config.yaml
model: "contrastive audio-text model"
train_examples: 39062
encoder_arch: "vit"
encoder_fused_qkv: false
encoder_qk_norm: false
encoder_parallel_block: false
text_encoder_activation: "squared_relu"
final_lr_fraction: 0.01
Rows from block 3 of the audio encoder of a small contrastive audio-text model, named by matrix and row number. Rows with one number belong to one neuron. Each number is 128 + 24 x the weight over its row's rms, rounded and kept within 0 to 255. All counts start at 0.
After each neuron's rows are labels from the 100 clips, of 14848, where the neuron reaches its highest value: "peak on" is the class under the peak; "responds to" is what is common among them. Only what is clearly more common there than usual is listed. The data: synthesized solo parts of chorales (CocoChorales).
# fc1: MLP up (encoder.blocks.3.mlp.fc1.weight, 768x256), inputs 86-171
# fc2: MLP down (encoder.blocks.3.mlp.fc2.weight, 256x768, transposed), outputs 86-171

fc1.14 [100 143 118 116 101 117 105 132 139 135 119 159 164 142 152 139 123 103 121 119 142 197  95 102 150 140 124 144 151 114 110 117 144 103 102 156 124 114 136 137 174 117 141 121  92 139 127  89 121 129 114 125  97 143 126 117 155 116 136 147 115 105 114 106 159 168 137 161 105 140 147 157 147 100 187 120  92 150 157 128 120 150 106 180 122 119]
fc2.14 [135 110 140 143 149 108 108 152 108 112 146  91 137 137 144 136 145 176 153 136 122  85 179 118 172 138 120 139 129 123 130 151 144 120 159 171 136 100  89 157 101 106 151 129 164 127 119 157 146 104 129  95 121 131 116 134 144 152 116 142 133 154 134 176 144 142 114 153 133  82 128 107 106 124 141 147 130 122  73 142 124  95 146 122 158 144]
peak on: D#4; C#4
responds to: note D#4; clarinet; note D#5; instrument: flute

fc1.591 [122 166 135 138 175 127 138  64 136 148 140 147 125 113 143 123 151 118 137 117 123 133 156 149 128 136 125 104 125 123 145 106 135 133 170 158 131  88  96 165  92  91  85  88 113  97 146 151 123 132 127 130 156 154  99 127 123  82 162 109 129 144 122 151 160 109 134  97 119 114 140 145 108 148 188 105 128 147 103 105 107 123 117 103 101 131]
fc2.591 [123 148 119 141 104  84 128 159 146 110 146 158 109 137 121 150 127 180 130 154 127 126 122 116 109 118 120 134 105 110 131 123 108 121 137 105 140 166 140 153 136 151 179  83 134 119 128 109 125 126 159  98  75 119 153 137 126 175 133 129 117  91 127 135  84 175 114 169 133 113 117 109 112  86  93 149 102 107 155 121 116 176 122 126 170  95]
peak on: D#4
responds to: note D#4; note F4; note G4; clarinet

fc1.485 [127 125 157 140 142 136 135 131 183 128  85 156  95 115 145 126  90  95 140 141 161 116 102 155 103 112 142 131 115 107 156 111 146 105 128 175 163 144 155 112 172 117  65 128 148 137 110 116  75 132 113 153 102 151 116 157  92 180  98 109 163 181 148 119 112 101 120 107  88 128  99  92 140 184 140 122 150 142 130 132 146 157  86 173 163 144]
fc2.485 [126 160 156 135 165 170 146 156 183 113  87 116 114 121 144 113  88 112 163 164 137 132 103 111 122 125 148 122 138 150 101 113 159 110 140 181 124 100 117 153 135 130 148 147 155 131 148 103  74 120 103 135  86 135 167 176 138 177 114 114 155 150 123 137  95 146 160 109 123 138 135 118 124 159 148  99 136 132 150 126 140 159  95 172 167 133]
peak on: D#4
responds to: trombone; note D#4

fc1.723 [118 136 116 100 157 133 125 176 132 131 119 115 138 121 143 111 151 104 107 155 112 116 111 126 137 157 114 139 110 168 120 109  99 100 152 111 142 148 103 108 136 159 110 124 151 111 129 113 139 125 147 152 146 145 121 107 134 166 132  89 138 112 199  88 105  96 129  86 153 139 130 115 151 120 124 132  95 132 135  93 119 171 111 125  88 124]
fc2.723 [ 94 103 125 117 151 161 103  67 142 152 100 103 107 135  98 119 139 102 136  99 146 138 115 108 125  91  98 143 108  92 170 125 138 114  78 136 107 102 148 157 124 145 124 120 111 105 121 138 145 102 116 123  85  73 150 126 160 120 103 132 147 148 121 140 158 141  49 142 117 125 102 129 119 170  86 142 108 138 150 118 122  90 124 145 152 125]
peak on: C#3; D5
responds to: note C#3; note D5; cello

fc1.727 [133 119 132 123 129  88 153 137 149 161 123 104 123 109 103 102 135 119 145  65 174  96 147 197 151 114 105 155 152 123 143 173  96  75 148 103 154 133 143 128 137 138  71  77 150 138 120  98 126 153 115 153 119 170 118 111 134  94 115 128 154 142 167 152 132 121 131 141 160 119 113 145 134  99 145 131  97 122 137 143 115  94 132 106 143 126]
fc2.727 [159 134 172 159 117 140 141 117 100 143 135 142 155 114 136 154 126  94 156 169 106 108 121 114 136 109 111 101 107 121 119 121 162 129 127 182 156 122 111  80 151 135 115 165 113 105  84 135 117 134 144 116 131 115  97 131 136 142 138 135  79 114 134 140 143 159 105 109 121 129 129 126 110 122  75 107 138 105 124  98 143 155 114 127  97 115]
peak on: D#4; D#5
responds to: note D#4; note D#5

fc1.699 [ 93 109 154 141 107 151 117 144 136 153 128  62 166 118 136 149 151 124 118 112  91 135 130 143 119 117 135  97 120 140 136 127  96 105 137 113 109 123 136 104 174 113 130 129 105 176 165 124 113 142 125  99 161 118 118 139 121 136 119 127 136 177 132 104  98 115 135 118 164 137 123 161 162 137  95 121 128 159 134 153 176 127 150 154 163 103]
fc2.699 [150 107  99  73 116 100 117 128 114 101 107 102  88 119 108 133 108 155 125  97  97 130 115  84 139 180 140 138 134  81 146 124 136 131 147 115 110 155 173 149 121  96 114 153 110  99 134 161 158  88 114 146 127 104 125 144 142 149 106 129 141 136 119 155 117 159 136 135 131 145  97 122 131 125 119 117 122 121 127 116 109 117 104  80 140 103]
peak on: D#4
responds to: note D#4; trombone

fc1.282 [133 107 128  99 111 134  88 121 103  58 164  77 124 120 185  96 128 125 113 122 146 142 103 153 163 108 133 156  82 121  99 128 139  92 148  87 141 140 156 100 151 129 112  71 136 118 145 104 123 111 140 175 115 107 126 116 144 134 129 129 101  86 107 146 141 133 109 115 131 109 128 153 116 148 137 126 113 135 134 140 129 151  90 149 126 134]
fc2.282 [137 137 124 207 139 107 142  88 140 143 144 103 146 145 172 121 129 138 153 145 107 120  99  93 114 152 108 135 128 137 154 106 148 127 138 152 116 115 124 137 136 122  89 131  87 135 109 145  88 158 137 139 128 169  82 129 135 130 122 120 123 155  96 127 171 133 132 142 122 118  90 152 105 118 140 129 112 147 110 141 129 101 168 143 136 153]
peak on: D#4; F5
responds to: note D#4; note G5; note F5; trumpet

fc1.150 [105 139 136  95 151 171 117 151 162 108 142 104 113 150  87 141 153 123 125 126 116 100 146 152 137  90 147 131 117 110 138 165 135  89 122 184 116 126 142 170 115 163  49  64 159 139 151  93 104  98 134 156  89 116 149 172 107 130  92 118 117 103 123 138 114 169 124 148 117 118 106 143 164 140 129 104 143 146 171 128 112  90 162 106 146 156]
fc2.150 [161  92  67 144 130 144 129 118 116 146 115 100 142  99 125 109  69 138 106 121 142  89 158 148 190 139 108 135 145 142 139  97 137 115 133 126  89 123 156 107 163  74 151 138 105 120 130 131 125 148 139 132 146 125 152  49 135 143 137 140 118 142 140 125 109 102 131 107 118 155 160 118 113 134 138 161 103 106 106 107 143 130 127 122 123 113]
peak on: G4; G5
responds to: note G4; note A4; oboe; note G5

fc1.686 [ 79 140 128 133 123 157  98 112 115 143 107 133 174  95 139 124 117 129  89 172 147 120 134 131 144 123 131 127  92 140 153 176 122 136 162 135 105 156 159 130 125 112 111 165 118 107 111 129 149 103 121 136 146 105 136 137  93 132 138  99  80  89 138 108 155 109  96 141 106 131 166 133 138 123  90  99 116 101 157 173 161  96 131 110 161 107]
fc2.686 [165 129  78 140 135 123 146 154 131 142 162 102 127 138 124 126 132 111 154 109 110 172 125 141  78 110 144 143 184 106 141 121 113 112  57 139 132 103  73 122 158 132 132  96 175 136 132 156 157 141 135 157 118 167 153 129 122 124 129 104 132 172 157 154 135 128  99 136 114 141 146 191 125  67 137 147 123 145 131 127  93 155 101 118 133 127]
peak on: G4
responds to: note G4; note A4; clarinet

fc1.253 [150  88 106 131 197 146 130 111 110 171 128 152 108 105 139 145 152 141 108 154  88 133  99 116 119 100 161 150 109 145 121 146 108  95 125 144 131 179 160 104 124 121 140 140 112 102 100 108 139 126 160  99 182 141 118 165 115 133  88 159 156 101 161 171 157  86 130 161 132 143 143 109 125 141 131 130 115  91 104 138 112 168 129 136 123 149]
fc2.253 [139 138 142 102 110  93 161 138 146  99 122  89 126 163  82 143 128 178 143 105 138 162 152 126 118 171 134 103 133 118 121 123 154 118 108 120  96 117  73 139 109 139 151 127 123 132 176 132 177 133 102 151 101 118  95 107 106  95 128 114  95 106 121  64  96 123 118 103 131 147 130 143 149 110 125 117 136 126 153 144 158 134 136 133 113 112]
peak on: E5
responds to: note E5; note D5; violin; flute

fc1.607 [ 80 129 156 146 113 163 166 119 134 146  88 153 161 149 137 163 186 120 141 119 119 131 161 168 107 120 169 136 154 122 140 129 121 157 127 105 147 157 100  50 158 148 176 125 111 115 172 101  83 128 158 160 139 121 117 140 100 132 126 132 136 115 109 121 144 150 104 109  97  99 143 114 119 133 137 116 154 158 110 125 142 148 141 125 125 139]
fc2.607 [135 102  78 104 173  99  93 104 130 130 173  79 109 111 101 151  89 124  96 141 165 158 115 114  79 135 152 151 110 127 112  95 103  89 150 143  91 105 142 136 130 108 128 127 108 140 152 158 153 132 127 128 145 123 175 107 140  99 149  76 120 132 133 107 118 129 124 127 137 174 120 117 127 152 153 117 172  75 157 151 143  96 137  95  99 136]
peak on: E5
responds to: note E5; trumpet; note D#5; note F#5

fc1.284 [116 129 105 133 153 110 100 118 123 120 112 166 120 104  99  98 118  94 133 141 123 146  98 100 177 108 134 127 111 166 134 111 150 143 143 138 124  94  89 135 116 136 150  76 123 117  96  90 140 114 135 142  82 119 144 119 136 134 189  92 136 122 105 130 102 133  95 153  81 120 123 128 141 138 127 106  93 107 140  87 129 135 124 123 132 156]
fc2.284 [123 129 154 115 100 131 151 155 115 132 152 146 121 137 104 107 112 123 143 130 147 106 109 105 147 165 124 115  86 124 130 136  81 121 148 111 146 130 177 106  89 116  97 138 106 124 147 132 127 128 113 135 158 143  82 153 119 106 115 119 126 149 119 130 125 149 160 128 157 108 151 138 152 135 127 122 155 180 116 124 176 138 170 127 111 146]
peak on: G#5; G#4
responds to: note G#5; note G#4; note G5; clarinet

fc1.407 [142 133 122 149 141 154 141 130 105 149 118 175 127 181 104 106 124 108 118 132 111  88 130 108 144 128 100 166 110 119 106 155  86 136  82  96 137 161 118 150 133 107 150 124 145 104 110  63 146 132 133  99 109 149 127 144 126  90 141 162 142 115 126 124  97 115 121 119 130  87 188 157 135 148 132 111 127 124 112  87 119 154 103  81 119 126]
fc2.407 [137 119 124 139 124 130 122 141 160 120 150 156 138 143 151 128 141 170 118 149  94 126 107 139 129  99 122 117  76 160 141 144 133 130 147 132 143 151 129  88 108 123 101 112 128 125 124  93 109 123 155 144 193 130 123 117 135 148 131 104  98 134 145 171 139  97 139 116 153 127  87 160 136 110 133 164  91  91 106 163 131 161 138  93  81 139]
peak on: G#5
responds to: note G#5; note F#5; note F5; instrument: flute

fc1.492 [127 110  75  91 140 156  71 101 107 125 106 146 132 109 112 151 142 135 120 107 139 132 112 111 111 118  97 106 111 147  94 118 151 135 100 104 151 112  79 163  84 140 104 111 207 142 139 140 149 140 135 105 150 138 199  97 116 119 135 123 154 108 101  93 181 158 139 131 159  99 118 144 136 158 101 131 118 144 148 127 122 140 104 100 155 151]
fc2.492 [119 138 142 168  78 144 139 134 114 155 124 162 138 135 144 108 168 116 158 154 131 105 149 159 155 143 184 124 143 125 119 146 167 136 151 158 117 103 128 117 134 127 141 110 123 111 128 166  82 132 119 109 123 116  80 110 148 122 125 166 123 143 145 109 130 138 129 157 110 140 205 130 107 108 144 122 116 151 112 125 111 117 109  77 109 122]
peak on: G#5
responds to: note G#5; note F#5; flute

fc1.708 [110 122 104 132 135 136 114 144 135 124 132 143  89 157 140 138 160 155 120  57 145 113 128 122 105 101 112 134 115 135 159  78 132 145 128 110 120 101 114 116 163 110 134  51 139 104 144 148 117 116 114  91  93 130 139 112 105 127 134 169 127 136 168  96 119  91 167 118 164 122  92 175 156 179 124 137 138 169 136 133 119 137 116 109 150 144]
fc2.708 [177 142 168 131 131 136 155  82 147  90 169 142 115  99 108 146 122 143 120  98 164 174 112 141 127 161 163 118 125 100  87 136  97 145 131 135 120 126 148  78 124  92 124 170  99 123 127 130 158 117 107 113 109 120 116 136 145 152 123 118 128 157 129 137 110 166  99 151 140 148 102 136 167 119 144 143 115 123 123 112 110 106 161 112 148 100]
peak on: D#4
responds to: note D#4; trombone; note C4; note F4