config.yaml
encoder_arch: "vit"
model: "contrastive audio-text model"
dataset: "synthesized solo parts of chorales (CocoChorales)"
train_examples: 39062
gain_aug_db: 6
time_shift_ms: 50
n_mels: 64
hop_length: 320
input: "log_mel"
spec_augment: false
win_length: 400
tokenizer: "word"
vocab_size: 56
loss: "sigmoid"
embed_dim: 384
encoder_norm: "layernorm"
encoder_norm_position: "pre"
encoder_activation: "gelu"
encoder_mlp_ratio: 3
encoder_head_dim: 32
encoder_fused_qkv: false
encoder_bias: "none"
encoder_qk_norm: false
encoder_parallel_block: false
encoder_inner_norm: false
encoder_patch_size: [32, 4]
encoder_layers: 6
encoder_width: 256
encoder_positions: "learned"
encoder_pooling: "mean"
text_encoder_causal: true
text_encoder_width: 128
text_encoder_layers: 7
text_encoder_norm: "layernorm"
text_encoder_norm_position: "pre"
text_encoder_activation: "squared_relu"
text_encoder_mlp_ratio: 4
text_encoder_head_dim: 64
text_encoder_fused_qkv: true
text_encoder_bias: "all"
text_encoder_qk_norm: false
text_encoder_parallel_block: false
text_encoder_inner_norm: false
text_encoder_drop_path: 0.15
text_encoder_positions: "learned"
init: "torch_default"
residual_init: "zero_last"
optimizer: "soap"
beta2: 0.99
learning_rate: 0.0024
beta1: 0.9
shampoo_beta: 0.99
eps: 1e-08
precondition_frequency: 20
max_precond_dim: 1536
one_sided: false
adamw_lr_other_params: 0.0022
max_steps: 22800
batch_size: 256
epochs: 149.4
lr_schedule: "poly"
final_lr_fraction: 0.01
warmup_steps: 1140
weight_decay: 0.02
adamw_weight_decay_other_params: 0
Rows from block 3 of the audio encoder of a small contrastive audio-text model, named by matrix and row number. Rows with one number belong to one neuron. Each number is 500 + 40 x the weight over its row's rms, rounded and kept within 0 to 999. All counts start at 0. Numbers have three digits each. After the name is the row's rms in percent of the matrix's.
After each neuron's rows are labels from the 100 clips, of 14848, where the neuron reaches its highest value: "lies over" is the class under the peak. Only what is clearly more common there than usual is listed. The data: synthesized solo parts of chorales (CocoChorales).
# fc1: MLP up (encoder.blocks.3.mlp.fc1.weight, 768x256), inputs 0-85
# fc2: MLP down (encoder.blocks.3.mlp.fc2.weight, 256x768, transposed), outputs 0-85

fc1.127 103:511489439476465531547482481556507520517494494426508514547508507546502496431557453502591485487548476489519507472555491444503475500489513546476551476489508514451461529524544451507533565457508549438445509511494500471496517524452512487589487452537532476537480456
fc2.127 103:470552502502504477512443495521485477521512511531537477528459546442538488536503512502536504562390519575476463504480450543524510414540509405517452518431541481447519441510468544508539458516549516561520465526484497481380520494501462528437509627511487462441580500
lies over: A#4

fc1.617 084:562467472421547522541488439451520496536491527489527432469486459509525523467567565501537470504477467537509491517498481516496484594407464523413496522498532503530511590533528531526580501470521492437446492479415498570525499487465422508451441492480488455570488482
fc2.617 096:458503533551505500526475484523487502446432509401443514526500422525476542501505501501493437502488496549550554550537471448530548457460482522602468405448488510488477468526556525504464480520483533492525583524471612483518514478505541454505580538426511535488514521
lies over: A#4

fc1.254 107:455533474558467474451469489488475444536426446509501501540523504466584515447537423520503459427483538487474562534466490460482535455496513382487521531436468563418518435457521485472429536500403550595522509521489538465456482519485475488476501512568521478503494471
fc2.254 107:522480505580491438549526486504550489487494499565476583512451484519506548479478517477476524431481560534501453569527437562468469462439493490548494489483513536511507456514458509481510475459516558492469618493444587465463463432501507511493516470501561537505460490
lies over: A#4; G#4

fc1.489 098:504530493478440507492397482505441465480421503549466513465492515545490457454443447432526508444497532471509505473447523487453448501533496573505534473507471457556451526477519611530449512468480503511557499500528445502582454550515469454467452488491492526472565422
fc2.489 103:508530533557613582438541440461496517488478514522548489532511520509492442493518507527454482514525461417490504515486523520487485568546410498494494523449550478445477492532474457516594459483548439431506510441487460517433503507462440499516554458505451479474505458
lies over: D#4

fc1.434 091:535537641436516524490549497483526498540507467465487463523508535459500504462588458497540496561486517493459484544534463470457506466476430509440498526518548534531484501534521431505548467557509500550577527474527477468505514555528508518480462525502537515505457476
fc2.434 090:509499508472450484485440478492535470480507505485482537497420443480516464518455500505452535514525568527523496509413435515559492527504495488556450442458518536546576551556472556487495612460529487572465455539493462512549464474499557502476494482536503464569512484
lies over: D#3

fc1.48 096:462530461491555461524512540524552526515450439490451512452539478486551502486538509555458434578535459399459531553533538538486493453487491493491507548516449547516469472522541477503483493443507471438504455527577531559470450462547478525479486526474550438529508457
fc2.48 098:556517508513490542489516528490524512515551555483535415526411535459512482482478462437553538503436515512508462484472520533472548534496570518455453454507546531563502505528468480534512509490524472510447557477458529516531569546438541451465422517565566423519459559
lies over: A#4

fc1.3 099:544457497407477423520517460440432518423525460494532582493483486505541431413518501508452484499512540459501409541462481563514535415470460481501534492512507552569593461574587451503449561465488558547516511461471557460597474583498549493539476494419529480429585482
fc2.3 094:479471511584480475472442532527559436538521517527534451474526530497508471483484428516464452532543513467444478526589521463471519499489536479428508485496472465459416492502546503470503460492468562464482454520536502502531580553487510480466487479562579461499572485
lies over: A4

fc1.727 102:591527534485464569508416472489489444457538541477550519479522522480524510531439528505529498506589527528499527517566432468537493530449481562502490423443509504524521480516520568497518502479512456566507438538461451424440534521512509517544472531492472514496532567
fc2.727 098:474487492576496591521540424510547521533466552527498394540552481567533558437532517507521454508465582523514453514508518517555515497499515516484494533469440423560473485452492512496558431418532421503515519499485504497549483483423471578465444492530513503499467425
lies over: D#4; D#5

fc1.42 090:522559457482470519450492498525513404547494444470485576524483477487557448550442463465597494439533524485424565484460495534468478565486550523495505468498446496550522485470512510547476536440477600510431525482481507502418469485478512541483518515588453535515497468
fc2.42 095:478495508476501502554534489519517585426519524487469529538495518471593512509523460545453472536545522473533571514492428547531433493513511489495464514430557511509570516496504463462485446568579445455483442430494545491541575538581507545556457496440547429486526540
lies over: A#3; A#4

fc1.535 105:476584536473451580509468491553533468600467505518489459522547515561540514516541435461426493539552549523511451486540541441535533536463516536519411508480485475528454454519523504573477512576524439498519520498485446517551486514537462540486506531441448456486533504
fc2.535 099:453491492507532527518575500483477553511529510482528466532520478558479436578567476455487452559465476506491456495544478570528489557451531505537509550460529498520485536480514516491572575558399477488549552503537560514485516461581528470430563470498430474475493464
lies over: D#4

fc1.597 088:550545467511560449512512521528498438612543515447504561465499441509533472470503518464524506469481538448479447525601604486504439501516484507511529514553520447554508529530530538428477533576490528422474480537488582438549503462551438489577561494514518582440511486
fc2.597 087:466541530493446474517503535481529440485514482508565450508465518476500596573520502510516564516421546568487518540516530468461518470422471429566483459461469426561470487477521531482477501434463497606535494490563534519480508481477485483524462534476510440539491426
lies over: C#3

fc1.731 099:462439521526502527565556512486396445510468513489501500524443493415503636622506514528536456578492500520551458499514447470458520486520521542496487523501510449483540483493491524495487466499445439498468411538471512575447519443429452488553454524476500519492519527
fc2.731 106:473465469559477546502575561548592496501480587528493515487500539439462540528525537490508463557523482548449469546520424521568579448495538471536507513483526418500538466499538556487496476496525554546470442508540448486473494538500467520465530452571520549422444559
lies over: A#3

fc1.461 077:467479490494518460516525463447502447497491467481460443468447603486524460528594516510490523514487515547443582482502439415475541546487533489499513436492458527518480511428524470506448480493521612456506422425506496607492515514516547443549531549463495541431492506
fc2.461 085:486528498499497489533444478602530504491493521467481589486489428366471517473517547462464460460446517501526507465511531506462487438495477467463471490584507514498471537502494457509445525526508522492482535626513484461478523498466445541423514547519494461497566435
lies over: A4

fc1.482 101:534568573472512489515479512438526465505563426492483587513509450473561518515547455556536548545529528484450482475507505508505558546558454552450560487424484481517437484571454502547460433461530392521516492459511505504436497504580490456472450505460473492457509480
fc2.482 108:476550479448446520460467498586532541524503537482386439419507556522512482475422531464513492531530519570478562481509556496530504515527515492421497485539512526473508550491533472507547456541551560489433495496485573478510454507520507482525545454444521602485543517
lies over: D#4; D#5

fc1.361 089:524547453533489482490578561475519498531462460467464552573465453539516488499510534475503518456502556523440451511466457438476552508468518499522510423519519475488538505441474565544477555563477508475487528605511417465496411449563562543494547495527487458530543522
fc2.361 094:542492544530473535523489476532503538537575495450493600544490480459511585543480519531480512565480512528520475502448496494452539504487532399531518516518511457537505490501467540483484511521512462464523461511480569519481552499457420482506531474518540605443466446
lies over: C#3

fc1.663 096:537510493450555441461464526472455566515431414502558493494490404499494515488449536480501471523479471580519456461540540439531490374390430487529455508487464500490604465516534515425544510441473496506564468445466479533512539549496415504510532497484415462456522471
fc2.663 100:499557556509434522503551494524530411419551481502440477528538482434496490494493497515445514490541528561538467538448508524485438569556537500447453478472506453488476443473475511518513539470499510534525417503508510447537472474519487464452493517494458503470532543
lies over: D#3

fc1.14 094:463505445461467507469497477459545542448479500474546561538502486482544531558471432561446541549578516560517462507527506375545449466495426491482532472411510586493491531508478420489465521526529485470469469538517464503576505464492518482536503482470486542564493465
fc2.14 104:518486464485422526512550484496507476511565504487472513500499533473430491483427515474518527437442496495494491602519502486472523518433481479572447467518531464438548512512451423551535525486462511591551435559498482503494481447528472525518548509479500507520450460
lies over: D#4; C#4

fc1.240 082:518523503507563471492564490526497549497528525505496482507520525490416476486576527464466555526500431483463469554561412478470441567528486490528517401490469539611493539444467556525520537538479515512450549554465511454501423467474525511527520512478452480502549498
fc2.240 085:565428432469505536480502443524492521540453534491502498496521495537506445561515510467490465504447499549537574515510479513510530494561527489488535575494500441458489538515555476582475485499514589413560519541495505487541420518520489512478586491531493542477474490
lies over: C#3

fc1.228 104:535525576474480394515502512476509471435521537445497449501523463455484569522491499425486451503488540605514491514489488477493529434431571483541500450488444606506461492534562489468486566456518428533454513462473439510494507507513513581552491541460492577565544510
fc2.228 126:470436506521495488515506534551504548478508486459462564459453569424549453529478515548470467527486523381418449516467503486530478574614548547447527496471516560499523443510452510507528563508534515484507538508490491496545522525532515545532447446464522517486443556
lies over: A4

fc1.672 103:471482514483510495484481568523500454553516515537526446480505527477561528501584534500565457502447493513574508452487534504549528459509506540545531524542563463463554535524505532437510459508505515536411500410551542501494436433524518468481496476524404482520577525
fc2.672 115:510453494551462517502477424458532501537456509463445539551520448553465498493465501568460580455503525446415437441483478480519466480493520491576506475531505526432544396556530520561534519526488512483575514467539486538462485500508501507497425483472558547464459491
lies over: A#3

fc1.647 112:478581569580487452468508493542502466551489493514479484510456548489546572534531483528504466492494541479526551516511521496535504453545520445548543488525459485419537508436488558452466497541467470626512481514469527473417430517508435537484537492547494471533517416
fc2.647 115:520472491549546533525481535548415483450530452497480544561491539553473513512485496557522474533491462498539508505436488532490442430540492516575516534425536520488546463542559406487484578503467526492485560482480634432493473494535528508460501551507562551518577491
lies over: A#4

fc1.244 087:602489463543460466515523476520510506493579500469536417432487490478476503472462529475529522504475454513467499440486440496448534526511483483480513484537470434476463545532510505435523570493545460507502466436559500548472502519524540439574514538493533485494504506
fc2.244 092:572469459549394500483439523513467475470537492517510485477432429413556545517535555501514458451463508453528516513488588440524533425419460485495488559506561498496524483495492468486540522540513451565509513520480538502498461530526453504442467463523510456547540444
lies over: A#3; A#4

fc1.267 089:479487447554481508506439508533528498559580508478409512559521568566502429440498485485438501480481485497509510500503453502497524483536523555542477455516487460546479535528505439515501515552493549552456520524492581505473568489560526451495513538482455517355491450
fc2.267 095:505496461478482508575475535507488517548509505539532520477504511456521518524473524500570373497532508519513560540457514518464513567449506428482416502476450460484515479508475560458418524463460493502443521490521569502520524518506504505499529489508534510566527478
lies over: A4

fc1.182 078:464466599531478556496522486479546549557562456511460506425461572420536516466535509520528513481549530452578487562490469511428445432449440536486519574520521559500550484536482474491511508454509488520566476560502445493510481500460498491485512489510434476546510483
fc2.182 083:528532511440499516615498444565433485457518535484424463438460471583533492614474477502478469472478564554442487529518541516541585463576496490481550470547476530538486424488487471500540516589487504531435529541509543523527492453519497513496480518544479564503477510
lies over: C#3; D#3

fc1.665 114:493472433453482444453583487514519511513548481457477524478521504487512495538479510385481578562401543450483433497546466445405528526555505462530405534453503525495536466502477624472410499533503574455475449492543487489479487486591525503503558519519492517504566528
fc2.665 108:498454421522515448491545479559514557490472514511555509576528422521467416479471446563503455483482503513511495431473516450551515506509549503535548528532484443548543554460367525525497483536519550531485510565475462433472514514545541466520584464540529510496507504
lies over: C#3

fc1.634 098:587549561463457486488456555489450522503514559526494491485517483582545506474455572450481514472494523548507538568465516510504483612493492446538435529577469467455545448508525533444524509541471422532501517479521516511505452493501520518530561556488478476481522440
fc2.634 103:478495526531503570499504496483501565522449448500546541518553568459476424428500526438542465432487431554511427460524545457514573475504476526475515455499583442540553531474434532533468511524519432491532470482495425527440516546530479513458434455501504471534459473
lies over: D#4

fc1.591 119:511484531539505455502514592563412481530492468421519463505455546502474516568538500558427515475489522637464537509500504531547583638519512473561471477452523473473516546521504475502549453520515472485484457459486517494546465466511470508533515541440540526494485476
fc2.591 113:433501490494483579388460395498498526492477484528510470513589522476463496499505471444498457564475474407509481505497417434502460478555493538447492576539527523526511484517466465499484478497506453467471543527457451464438511480480479526439495447556482523491532538
lies over: D#4